Rows from block 5 of a small multi-label image tagger, named by matrix and row number. Rows with one number within an expert belong to one neuron, the router's apart. Each number is 50 + 10 x the weight over its row's rms, rounded and kept within 0 to 99. All counts start at 0.
After each expert's rows are labels from the 100 images, of 14848, where the router gives the expert most weight on average: "top examples" is what is common among them. Only what is clearly more common there than usual is listed. The data: photos of plants, animals and fungi (iNaturalist).
# router: slot weights (model.blocks.5.mlp.router.weight, 16x256, trained with AdamW), inputs 0-63
# up: expert up (model.blocks.5.mlp.up, 8x64x256), inputs 0-63
# down: expert down (model.blocks.5.mlp.down, 8x256x64, transposed), outputs 0-63

# expert 2
router.4:38 57 47 38 35 57 62 40 40 62 49 41 41 61 43 37 44 56 57 55 35 46 43 47 58 55 67 66 51 51 38 67 46 56 32 47 53 42 45 69 42 28 44 62 53 48 56 51 40 51 37 58 60 73 42 46 61 49 46 52 57 39 54 53
router.5:38 70 48 50 63 66 57 40 53 52 46 53 53 53 45 58 55 39 56 62 43 59 52 45 53 66 43 56 41 61 52 55 54 49 39 34 71 44 38 66 40 48 45 70 55 34 54 37 34 43 31 50 48 65 43 45 48 49 32 39 55 53 61 52
up.4:63 46 80 52 45 48 48 46 55 52 50 32 58 59 57 55 40 55 39 36 46 44 33 51 46 49 40 42 57 37 43 34 71 42 58 48 53 50 64 68 52 46 48 47 50 67 50 56 41 65 50 48 37 44 44 54 46 50 46 54 49 46 71 46
down.4:56 48 59 59 54 22 35 49 33 46 51 44 42 56 51 37 52 45 35 58 48 54 53 66 66 48 59 46 47 38 55 81 38 57 52 50 57 63 50 39 37 64 46 71 43 58 63 74 47 39 57 40 26 51 50 37 47 40 42 29 58 46 45 62
up.5:45 49 48 52 48 58 44 52 43 38 70 64 36 44 36 39 43 60 46 62 74 47 48 44 54 38 66 29 66 49 26 50 68 53 46 34 40 52 46 54 52 42 17 51 57 58 39 50 50 54 32 66 59 54 57 60 40 50 54 43 62 49 43 47
down.5:41 47 43 54 42 45 76 43 62 40 59 45 54 60 57 35 56 59 47 43 43 35 44 50 53 60 63 38 49 38 56 41 60 35 26 63 57 44 52 27 64 61 54 39 56 41 50 25 51 51 50 39 51 53 39 61 59 56 36 41 60 50 46 50
up.6:55 57 58 45 49 29 52 48 61 55 46 54 35 64 22 58 64 38 62 51 47 43 48 51 56 61 43 57 43 30 54 40 47 55 41 43 55 56 58 53 30 52 51 44 43 46 52 25 32 46 69 48 60 56 54 56 45 64 60 68 52 43 72 37
down.6:61 44 55 51 52 57 59 47 34 47 58 47 65 59 61 41 37 69 38 67 43 53 56 55 39 58 55 46 45 70 59 63 36 55 47 52 59 56 44 53 48 61 49 39 49 57 43 49 53 49 49 57 63 45 57 46 36 62 48 43 59 57 54 42
up.7:41 45 27 66 53 45 45 57 46 54 56 47 53 55 42 22 45 51 48 38 65 49 47 56 59 33 42 44 52 57 48 35 44 50 60 43 48 40 49 63 59 52 59 51 48 64 53 52 46 66 32 50 55 59 46 73 62 59 41 53 55 57 66 49
down.7:48 18 51 34 53 52 37 46 46 39 42 30 44 51 32 53 47 51 56 38 67 48 51 67 66 50 57 68 76 58 38 70 43 64 42 53 45 41 47 29 53 60 36 50 49 48 58 58 42 39 48 60 49 41 57 60 44 57 41 49 64 53 49 58
up.8:41 40 31 56 39 57 29 52 39 57 63 56 22 65 71 55 45 43 47 47 48 45 47 37 63 64 50 49 53 57 46 40 47 68 51 48 57 46 52 59 48 60 36 52 67 58 67 54 66 56 50 62 40 49 60 36 62 55 45 43 37 39 46 44
down.8:42 65 50 50 29 57 64 39 64 43 50 59 45 63 36 53 47 44 41 58 46 55 44 73 54 59 45 38 65 42 53 49 54 63 49 63 53 79 50 56 33 68 47 53 67 60 46 50 63 59 46 47 55 33 37 56 62 63 40 73 51 56 56 60
up.9:35 63 46 42 56 43 33 64 52 61 40 43 50 49 51 64 43 40 41 56 57 68 48 39 59 58 57 49 52 39 67 50 39 59 44 62 47 43 36 41 58 45 69 38 42 80 66 43 55 48 70 56 57 28 56 58 49 53 45 58 46 46 46 59
down.9:55 40 56 44 49 69 60 42 36 54 48 45 55 37 52 59 43 39 59 53 56 60 49 68 70 24 36 43 41 53 62 55 40 52 56 51 50 46 62 57 47 56 52 58 50 63 57 54 49 31 53 49 53 60 50 52 54 33 59 73 47 33 61 33
up.10:58 55 56 39 51 58 65 42 47 32 50 57 42 47 57 38 51 42 54 35 31 56 50 57 54 39 48 61 47 27 59 57 46 49 41 42 49 44 64 13 43 44 58 67 38 34 40 35 45 60 54 55 55 41 26 47 51 33 46 24 41 52 40 56
down.10:62 69 47 53 40 58 57 74 59 46 58 67 58 63 39 68 40 42 52 42 56 54 53 52 51 44 43 42 60 48 48 39 62 58 45 42 50 61 40 54 61 72 46 60 37 51 54 52 46 49 57 54 71 52 39 68 53 37 48 75 49 50 61 52
top examples: phylum Arthropoda; class Insecta; order Lepidoptera

# expert 3
router.6:27 67 51 71 45 32 31 50 38 40 52 42 37 37 51 50 40 48 61 45 59 36 42 61 59 44 46 33 54 58 54 42 61 63 41 42 54 38 73 46 40 63 45 40 50 45 58 51 51 47 47 51 63 36 54 39 52 50 52 49 56 58 49 38
router.7:15 62 44 63 43 48 42 44 40 38 50 57 35 57 48 53 53 41 56 47 67 32 32 59 57 47 47 52 52 58 71 51 42 59 59 40 59 46 71 44 46 52 67 45 59 43 49 54 56 42 45 45 64 39 46 44 34 63 52 38 36 58 62 46
up.4:51 60 43 62 60 65 47 42 76 49 59 56 42 71 50 47 35 58 50 53 42 36 45 60 65 42 46 50 57 66 46 43 70 40 69 35 61 51 55 41 60 55 42 37 77 56 46 40 53 43 35 58 54 48 48 56 39 51 47 50 47 50 41 69
down.4:63 40 41 50 62 53 48 51 33 69 32 37 50 52 46 51 53 39 41 42 45 56 64 53 64 48 51 37 54 67 40 57 59 62 56 50 44 39 59 46 47 52 52 67 37 33 38 62 52 48 41 64 72 55 48 39 56 58 47 56 54 63 54 60
up.5:45 47 40 48 69 65 61 49 42 38 56 52 50 34 61 50 48 57 51 42 58 23 72 37 49 57 44 51 43 44 43 35 55 52 58 48 26 55 63 58 40 59 44 48 36 46 54 41 46 56 67 47 41 53 44 38 45 40 56 43 44 58 51 54
down.5:59 40 37 49 47 41 45 49 59 43 54 47 63 37 43 40 57 42 25 62 59 32 45 60 52 32 58 63 48 49 51 51 55 59 39 49 42 37 40 46 41 69 49 51 45 40 51 52 45 41 33 42 41 51 55 54 56 49 42 46 44 40 56 58
up.6:48 22 44 56 48 46 52 47 51 64 67 43 61 59 39 65 72 36 60 46 38 44 50 34 37 45 55 60 52 43 60 58 47 48 45 30 52 50 35 41 41 45 54 60 28 45 61 52 49 46 43 49 48 48 42 45 69 80 41 59 57 40 63 51
down.6:55 40 54 68 50 40 46 53 57 55 46 63 49 40 54 45 50 55 49 45 47 38 60 50 41 23 33 44 45 49 54 53 46 57 33 52 54 65 45 60 38 48 42 46 28 45 26 42 69 36 39 58 58 58 33 44 58 45 48 45 34 69 60 63
up.7:40 32 47 65 61 62 52 65 60 50 41 42 53 51 65 50 63 50 58 46 57 60 59 68 57 45 32 50 53 52 59 45 57 48 44 43 61 45 54 35 47 66 36 51 58 52 55 56 45 62 36 45 27 44 47 51 52 43 48 55 49 60 49 45
down.7:67 48 51 44 67 52 43 28 57 56 69 44 43 58 75 52 53 68 49 36 59 40 50 46 37 58 46 47 67 55 65 50 43 37 50 51 30 47 48 44 64 43 42 36 47 52 66 36 42 61 38 69 44 62 42 35 43 48 55 70 37 35 49 48
up.8:66 56 48 43 42 53 47 47 52 46 44 56 50 54 65 39 40 67 67 68 49 47 42 67 45 66 69 47 42 63 69 51 48 41 51 57 55 59 70 63 48 68 65 58 55 41 56 49 32 53 42 78 44 51 43 49 61 33 63 27 52 59 33 50
down.8:52 51 51 50 49 47 59 52 34 48 53 43 46 47 47 54 47 55 45 44 46 59 39 46 47 20 47 59 71 47 77 51 69 39 55 40 49 52 47 52 39 56 52 51 71 51 51 56 49 33 54 44 36 51 43 55 35 52 38 42 53 41 59 46
up.9:58 59 45 34 43 55 60 30 40 32 47 43 50 51 48 65 58 42 49 66 53 44 36 59 52 61 59 39 55 70 49 41 47 52 61 56 58 67 55 39 57 53 45 46 57 42 51 37 55 48 42 49 45 54 39 69 58 45 47 40 38 42 57 41
down.9:59 55 56 72 41 50 52 52 60 56 42 47 47 51 53 46 37 50 65 69 43 39 53 46 63 56 59 50 34 30 34 38 62 51 57 52 54 59 63 54 51 63 52 56 61 41 29 57 55 50 51 48 51 49 52 45 24 58 55 53 57 55 41 40
up.10:17 45 59 59 38 76 34 47 50 48 64 48 49 55 45 61 51 58 33 30 46 55 51 64 40 63 47 61 49 56 40 48 39 44 52 57 58 33 53 41 47 56 57 58 50 58 61 53 51 59 39 57 53 55 38 46 64 42 53 47 46 38 40 57
down.10:61 43 63 40 56 46 58 50 65 48 52 44 54 55 46 46 65 67 49 53 58 29 50 53 60 51 44 43 38 43 42 46 41 47 68 47 48 64 42 56 53 62 48 36 65 45 40 58 34 61 55 58 81 44 51 40 53 47 56 41 58 61 38 48
top examples: class Aves; order Passeriformes

# expert 6
router.12:40 41 54 50 62 46 47 55 81 35 41 41 42 57 33 50 64 55 49 56 31 55 49 27 59 57 45 37 60 38 42 50 43 50 51 51 40 62 53 47 72 49 54 48 83 58 55 49 62 56 48 59 60 50 50 57 54 49 60 52 29 43 46 47
router.13:31 45 57 47 57 41 41 60 59 58 54 56 55 43 53 53 55 55 50 47 42 38 47 28 53 42 41 57 31 37 53 50 55 50 50 40 51 48 53 23 55 66 61 59 61 73 60 57 63 53 49 50 43 58 50 42 46 44 52 62 54 51 45 63
up.0:53 33 36 54 61 64 68 44 49 37 41 62 41 58 59 56 49 60 43 52 47 46 39 65 52 74 57 49 60 66 66 55 62 45 52 59 43 22 54 44 65 41 34 59 47 56 45 53 47 60 60 53 51 43 41 53 48 42 52 57 68 35 58 51
down.0:51 54 58 40 56 54 46 36 47 64 69 42 41 38 58 49 60 28 49 48 34 44 56 35 45 29 35 54 37 45 52 66 56 50 64 40 51 59 57 58 39 61 61 53 47 51 50 55 54 41 75 54 49 54 60 41 52 35 46 53 51 42 47 51
up.1:39 55 55 40 57 45 54 53 24 48 44 44 50 49 41 39 47 57 43 52 37 45 54 52 69 47 39 59 45 42 48 50 49 49 43 53 43 33 51 59 38 43 48 55 54 51 68 64 43 71 31 60 48 61 38 40 31 47 43 48 50 36 48 55
down.1:34 68 58 64 47 56 58 48 40 47 51 64 63 53 48 45 50 37 49 48 59 35 50 50 46 41 58 45 54 64 58 57 33 51 45 58 48 61 66 62 52 38 54 70 56 36 33 53 60 44 47 43 42 76 44 30 59 42 46 33 50 41 44 47
up.2:47 68 45 63 49 64 51 35 59 45 48 28 56 53 53 38 57 48 35 43 58 50 47 54 43 31 69 52 59 62 61 36 57 49 52 53 62 33 54 49 63 27 44 44 49 27 45 50 29 61 52 56 51 57 60 39 48 48 45 46 45 52 51 56
down.2:52 45 39 56 58 56 75 52 62 42 33 60 55 41 45 51 53 51 64 53 47 48 39 37 58 47 59 49 41 44 41 59 44 55 56 39 68 28 52 50 35 54 28 56 57 58 75 57 27 39 66 48 47 61 42 41 52 51 61 48 41 61 40 47
up.3:50 36 50 60 40 49 52 53 62 53 71 56 67 42 48 53 49 22 37 29 47 49 52 32 34 57 53 46 61 44 72 52 40 54 42 74 66 54 40 51 58 33 50 45 28 43 39 50 42 49 53 35 58 48 48 54 18 54 76 52 50 48 43 52
down.3:53 59 44 33 40 57 61 53 59 49 43 64 47 58 59 52 52 54 57 45 52 43 51 74 31 41 63 58 59 54 61 45 42 47 33 54 53 39 34 60 45 39 51 68 67 40 53 54 27 47 68 40 59 26 53 46 53 36 41 56 56 49 52 46
up.4:52 56 66 54 44 53 56 55 52 35 49 47 69 57 39 60 46 32 51 36 51 40 48 50 49 51 36 43 35 44 38 66 37 38 59 45 61 59 24 52 60 73 40 28 32 36 38 46 51 48 68 41 48 48 41 38 41 47 49 56 41 47 44 59
down.4:59 65 42 54 57 71 43 50 42 41 53 41 40 70 37 65 48 53 36 58 56 55 36 27 47 41 80 52 48 48 41 54 42 56 52 32 47 47 30 43 39 40 36 37 46 48 51 42 36 53 59 52 68 45 26 52 53 63 57 24 55 42 52 38
up.5:66 45 38 38 37 56 53 34 67 40 48 53 56 40 49 52 56 49 65 56 65 40 51 53 62 52 43 46 41 69 40 45 36 45 67 42 67 50 48 64 53 53 42 49 71 37 41 56 43 57 69 57 36 45 47 58 57 33 41 46 52 35 61 37
down.5:39 63 69 46 48 46 69 41 45 46 58 34 62 44 38 56 36 43 45 62 50 54 60 63 65 43 73 43 56 28 38 46 39 42 43 64 50 35 49 56 18 50 44 63 36 59 56 53 34 43 52 61 57 62 59 48 54 49 53 47 54 48 61 38
up.6:27 54 54 50 76 36 41 46 44 58 54 32 40 62 64 46 56 40 65 27 59 36 52 41 51 52 50 47 48 39 40 44 50 63 45 62 26 73 43 46 54 70 67 42 45 54 52 51 41 56 66 57 60 52 39 50 47 57 60 20 43 45 39 61
down.6:42 44 62 58 50 33 42 47 55 72 49 49 55 35 48 34 49 37 42 50 74 46 64 42 51 54 50 43 46 47 61 57 50 76 65 51 34 30 41 32 50 54 38 64 42 60 70 27 62 43 49 38 43 43 37 58 43 42 50 41 47 66 37 59
top examples: kingdom Plantae; phylum Tracheophyta; class Magnoliopsida

# expert 4
router.8:41 45 58 57 68 51 47 54 54 45 46 66 61 53 42 39 54 58 35 54 54 69 49 49 33 64 60 39 44 46 41 55 63 55 74 49 38 58 38 52 46 39 29 50 70 63 50 51 57 34 49 43 46 50 61 43 55 50 34 36 63 54 62 52
router.9:56 44 47 48 62 54 55 64 54 67 46 56 58 58 38 50 56 58 37 43 43 64 58 55 37 74 55 54 43 58 38 46 62 43 61 51 47 58 37 65 43 47 31 42 52 50 29 42 50 52 35 42 56 59 54 63 43 45 38 65 60 54 57 57
up.4:49 71 39 42 45 41 41 49 64 49 56 53 51 64 30 73 63 59 45 52 39 52 47 64 51 44 61 56 41 44 62 50 47 51 68 55 37 45 58 60 64 49 58 56 54 72 70 54 41 57 33 52 42 42 53 35 31 47 33 52 57 41 58 51
down.4:53 57 52 58 54 46 50 47 46 35 52 44 51 66 49 51 16 52 34 50 53 45 50 64 53 45 62 58 53 44 51 34 63 49 47 37 44 47 53 55 63 60 36 55 37 45 59 41 46 60 69 51 56 52 31 56 51 40 58 60 54 68 69 46
up.5:33 61 38 49 54 35 61 54 48 49 43 54 73 39 70 67 49 48 48 41 53 56 53 52 40 56 61 37 31 43 66 39 44 43 59 74 60 43 47 42 58 69 41 51 54 42 43 55 64 35 42 46 56 34 51 50 57 57 49 31 46 31 57 43
down.5:40 52 50 47 41 44 52 48 49 50 44 44 66 56 47 64 60 33 33 48 46 46 51 57 74 53 39 76 51 52 50 47 59 58 43 71 53 48 57 56 40 24 53 61 35 62 54 51 54 62 68 43 65 49 53 63 49 54 65 51 49 52 61 46
up.6:45 58 58 30 52 56 70 58 50 61 59 39 50 61 48 46 57 45 48 36 56 48 48 54 38 43 46 45 48 44 48 57 24 45 56 63 50 45 39 54 50 68 35 45 40 56 54 65 42 51 34 60 54 44 56 41 56 46 29 69 39 30 43 49
down.6:61 39 52 51 52 52 42 54 53 57 35 51 42 55 44 25 41 54 50 48 47 52 37 29 39 62 46 57 49 28 72 58 39 49 53 58 57 66 49 43 50 52 46 41 52 44 48 45 61 32 45 69 41 60 50 53 47 54 45 40 53 46 42 51
up.7:39 53 48 42 48 37 46 47 65 49 31 29 57 61 61 45 41 50 44 61 44 52 39 45 42 40 51 49 56 60 53 55 46 57 50 39 41 60 29 58 62 55 54 69 69 23 50 43 76 54 51 39 58 59 63 67 50 43 47 39 42 57 48 72
down.7:32 35 59 50 38 60 48 53 46 56 55 53 51 55 52 55 56 50 56 44 54 51 56 31 68 57 47 32 48 53 50 66 54 49 47 49 43 61 55 45 49 28 47 41 56 50 70 38 49 56 51 36 45 60 47 45 48 61 48 40 47 65 53 55
up.8:52 49 60 52 62 38 63 56 54 47 52 67 31 41 61 57 45 60 45 62 54 55 49 54 53 47 66 46 57 44 52 61 46 34 35 48 55 37 34 66 57 45 39 59 45 59 48 61 40 43 64 57 41 59 48 49 34 54 59 46 69 41 60 40
down.8:48 43 61 45 55 57 35 50 59 45 35 56 46 31 53 67 47 46 48 62 70 47 54 56 58 58 70 48 48 54 55 51 50 45 45 53 41 50 83 48 70 56 50 52 40 44 44 41 59 30 66 44 69 42 53 55 42 35 52 41 56 35 54 33
up.9:34 47 45 51 45 53 70 57 49 49 51 49 58 56 22 41 63 43 54 63 54 41 52 69 69 68 34 36 54 46 28 47 43 36 57 53 53 51 58 49 50 49 59 52 48 60 49 65 41 39 46 54 44 57 47 42 62 49 31 64 32 63 48 50
down.9:47 56 51 55 39 68 63 39 32 60 59 58 34 45 50 48 57 41 62 47 31 64 38 69 60 45 61 40 71 45 66 54 49 50 50 65 37 52 50 41 27 62 51 50 59 32 44 62 41 56 56 53 53 44 62 55 62 60 65 35 42 41 38 51
up.10:50 43 52 41 41 52 46 38 48 36 38 67 47 45 49 28 44 66 79 53 42 45 67 42 59 59 56 57 52 57 29 63 46 37 52 60 34 45 51 39 35 38 56 47 28 57 48 47 32 45 48 65 66 51 48 66 56 52 56 49 33 44 37 46
down.10:60 69 41 63 74 24 37 42 54 30 37 42 56 44 37 50 61 50 61 54 72 48 48 46 44 27 50 34 50 56 46 51 52 40 65 35 60 55 43 55 46 56 44 61 51 50 53 59 41 53 39 53 49 40 49 44 55 56 38 36 36 55 40 55
top examples: phylum Arthropoda; class Insecta

# expert 0
router.0:54 33 57 65 35 52 59 64 39 49 50 38 53 59 48 36 59 50 62 45 61 44 50 37 59 46 45 48 44 59 47 47 60 44 65 38 61 64 56 47 53 56 46 52 67 59 58 58 51 57 41 47 55 51 55 37 47 61 55 34 55 43 53 45
router.1:58 17 56 53 33 63 63 59 43 38 47 49 55 55 37 34 64 52 41 36 51 49 64 63 52 59 41 42 46 57 51 36 58 41 68 32 42 75 58 48 59 46 57 51 71 39 47 60 52 52 57 54 61 45 41 49 49 62 56 54 52 52 44 47
up.4:23 40 30 31 57 47 54 42 59 47 46 60 57 55 35 52 57 44 50 42 51 50 59 60 46 60 44 64 52 32 56 57 58 45 34 49 48 38 64 33 39 53 61 58 52 53 50 61 42 45 41 64 50 60 40 54 52 41 47 50 47 40 50 48
down.4:54 49 43 45 46 38 59 44 52 40 42 21 48 66 50 63 49 46 54 50 23 59 46 43 58 55 50 61 54 43 65 46 51 57 56 63 58 56 37 58 54 44 53 57 41 50 51 60 51 42 54 53 38 41 40 54 56 39 34 37 38 68 50 64
up.5:54 54 70 49 54 42 60 65 53 66 62 49 43 56 46 30 48 48 54 70 47 64 45 39 40 54 49 46 55 36 51 51 50 64 43 56 69 66 40 30 66 46 42 46 57 49 46 51 62 34 37 55 42 51 46 45 57 51 47 36 48 43 41 36
down.5:49 60 46 37 53 54 47 58 53 50 54 60 66 52 42 54 60 50 60 49 48 42 48 41 44 41 40 39 55 53 46 41 53 48 47 43 60 45 55 53 61 47 41 56 60 41 69 50 40 57 53 61 26 67 41 47 48 48 49 60 50 70 53 31
up.6:60 53 41 48 52 55 57 58 39 38 44 50 42 42 40 58 57 50 57 44 56 43 43 59 58 62 57 62 55 51 58 51 61 55 35 53 46 51 46 57 40 67 48 52 57 54 54 55 57 54 46 41 54 41 52 53 47 48 60 49 28 31 58 36
down.6:49 66 46 42 46 53 36 58 52 56 46 43 57 50 51 59 30 52 55 58 39 35 62 50 68 52 43 66 46 47 48 47 57 43 39 49 39 47 62 58 65 58 61 48 25 47 44 50 54 66 61 54 55 54 53 44 44 34 44 56 72 46 40 44
up.7:53 64 45 18 36 65 53 59 64 35 45 47 43 40 62 50 54 59 54 48 38 46 49 53 50 47 49 55 50 33 57 69 47 53 37 58 44 36 70 61 51 47 43 55 50 56 50 44 57 37 56 48 46 43 53 50 44 56 29 61 51 61 50 50
down.7:49 56 45 54 47 39 44 50 59 44 51 44 61 44 49 58 51 55 56 66 51 39 60 51 19 38 53 68 51 74 47 37 36 45 51 49 43 42 63 43 70 43 67 35 39 51 58 52 58 41 47 52 57 56 59 51 41 38 52 51 52 54 56 48
up.8:51 38 56 27 60 49 39 43 56 44 72 55 33 46 61 49 67 73 56 43 50 39 48 47 38 64 50 49 25 51 54 34 79 42 51 52 40 62 25 45 75 66 52 59 35 40 50 45 70 55 50 43 44 52 48 59 67 33 61 39 38 59 57 46
down.8:57 61 31 49 74 29 37 53 64 39 44 55 51 41 50 58 51 34 41 64 53 36 44 51 51 45 54 65 45 51 49 36 40 37 60 52 44 49 57 71 42 56 48 41 73 42 62 48 65 42 50 35 56 61 54 51 38 51 41 45 63 47 71 49
up.9:38 50 33 25 46 72 43 45 40 32 47 71 35 51 32 46 30 57 45 28 49 56 52 46 47 62 51 64 59 59 48 57 56 40 44 49 59 64 63 58 48 65 63 47 55 32 45 52 70 47 63 56 49 54 61 34 60 58 42 43 42 37 49 48
down.9:51 60 47 44 43 34 47 50 44 61 59 60 46 51 57 37 56 49 73 60 58 29 45 35 57 48 45 50 58 55 50 29 60 59 45 61 40 57 69 41 56 65 55 45 44 53 34 54 51 60 35 38 60 36 65 40 64 61 47 43 44 47 51 52
up.10:39 63 33 41 39 72 63 46 47 53 51 42 63 50 71 51 55 56 40 51 22 42 39 50 45 53 68 44 47 42 51 67 55 56 67 41 51 50 72 55 64 54 52 56 52 57 53 44 52 57 46 57 59 49 72 60 45 54 57 58 36 65 55 51
down.10:52 65 49 40 55 58 69 24 44 57 44 45 44 49 61 45 46 52 61 62 27 57 45 62 46 33 67 53 43 52 47 58 67 54 45 51 60 45 60 46 56 29 46 53 39 54 30 36 49 51 76 44 60 49 50 52 64 51 45 43 45 60 51 50
top examples: class: Aves; order Accipitriformes; family: Accipitridae

# expert 7
router.14:36 31 38 72 62 44 49 42 48 50 47 38 41 50 37 57 44 49 51 46 65 54 48 54 56 54 46 37 73 36 54 38 59 50 70 45 45 47 47 30 65 55 39 52 40 62 41 50 50 21 52 56 68 41 65 55 28 46 54 56 57 51 60 56
router.15:29 51 42 63 48 53 43 45 49 58 42 59 41 30 59 43 32 61 53 55 56 33 53 44 45 48 56 39 59 46 57 45 40 67 59 35 54 59 55 44 56 49 56 56 43 51 31 52 45 22 44 65 69 49 61 68 49 54 49 57 42 51 53 65
up.0:60 58 58 41 64 53 42 61 66 48 36 43 67 48 46 27 60 36 44 56 46 46 51 48 44 52 45 42 49 73 47 47 61 67 59 50 42 47 33 56 69 52 45 64 62 34 45 55 47 51 44 29 48 56 39 40 52 56 46 34 52 40 59 40
down.0:45 50 34 61 45 39 49 57 76 53 49 52 55 55 47 57 57 54 50 66 42 30 46 52 66 62 32 50 25 48 57 49 67 39 49 77 67 45 47 47 43 28 38 63 55 47 56 53 60 63 50 61 54 49 53 54 56 37 32 68 53 51 68 32
up.1:58 35 53 48 49 43 41 46 62 52 59 42 57 61 36 58 56 52 61 54 55 80 50 59 59 56 55 66 58 48 46 60 46 59 52 53 54 30 60 62 56 54 43 46 54 57 59 41 53 60 53 43 69 43 53 30 55 56 52 58 68 43 54 51
down.1:32 36 48 54 49 44 58 63 33 64 42 33 48 61 31 44 53 50 38 35 57 43 56 61 44 51 28 57 45 53 53 55 58 72 38 44 45 28 40 42 38 62 50 44 36 69 55 56 66 52 50 60 27 51 55 45 39 48 54 52 33 59 47 58
up.2:45 46 28 54 49 56 43 55 54 50 50 45 50 54 59 46 53 42 60 53 61 44 33 51 65 60 45 63 50 53 75 44 31 49 64 56 55 56 68 29 59 61 42 53 60 50 42 53 65 29 49 49 59 56 58 48 51 28 39 35 55 72 46 55
down.2:61 55 56 55 44 49 64 56 49 58 55 60 48 45 39 60 39 46 50 60 44 48 67 51 50 61 59 58 61 47 48 48 45 62 33 44 46 67 58 41 40 43 64 49 48 43 58 37 77 56 55 58 44 52 45 53 46 43 34 43 48 69 57 51
up.3:51 63 47 35 38 30 54 49 54 53 52 69 43 46 61 72 34 49 57 51 56 52 62 32 38 45 56 41 43 69 37 46 63 32 54 42 61 47 56 52 34 52 54 42 51 50 60 49 37 54 55 71 68 51 51 53 34 42 48 56 42 52 62 32
down.3:55 39 48 58 39 62 44 52 49 45 45 53 53 47 48 50 37 43 61 64 49 50 28 65 54 60 51 46 56 42 52 46 68 34 42 52 35 48 56 31 49 49 59 50 60 37 54 46 50 46 40 52 56 30 17 48 56 61 39 46 46 54 48 58
up.4:57 38 60 54 43 49 42 44 49 32 50 42 38 40 44 55 47 59 68 66 42 72 54 41 51 34 50 67 52 47 48 32 45 56 54 51 54 51 62 30 50 55 47 41 45 41 46 49 64 53 45 43 72 54 37 72 41 29 69 60 47 50 53 49
down.4:38 39 56 43 63 50 60 45 41 37 66 53 52 39 39 42 46 56 39 52 58 54 67 53 61 57 61 37 46 56 55 45 55 57 54 47 36 46 36 66 55 55 42 39 44 55 54 48 57 60 39 78 44 62 30 47 49 52 40 40 55 46 59 44
up.5:29 61 59 49 49 41 42 43 32 53 51 45 49 36 55 44 59 37 49 35 54 65 35 40 63 46 51 36 37 51 54 48 64 57 49 54 38 59 54 50 47 59 64 37 45 59 45 66 25 42 57 64 56 41 34 54 63 50 52 49 45 38 41 47
down.5:33 41 45 61 54 50 62 37 41 47 61 50 47 49 49 48 43 39 55 54 50 60 44 34 52 44 70 57 39 41 38 29 62 52 36 53 38 37 57 72 50 49 42 40 37 41 55 54 54 44 59 31 50 60 56 49 44 47 57 50 52 36 58 65
up.6:61 39 57 59 41 45 55 58 75 56 45 49 33 59 46 54 61 37 53 54 56 54 60 44 40 54 58 46 45 33 50 52 61 52 50 49 57 49 47 54 55 45 47 43 54 40 35 39 56 38 55 53 46 41 58 40 40 60 53 55 49 53 55 56
down.6:62 49 39 35 44 53 40 57 20 71 60 37 67 42 41 39 42 51 61 57 34 63 55 53 43 52 59 43 71 59 57 52 56 55 51 36 58 44 55 52 45 77 68 53 47 28 59 33 47 47 56 37 64 51 45 41 41 51 65 34 35 42 50 42
top examples: phylum Chordata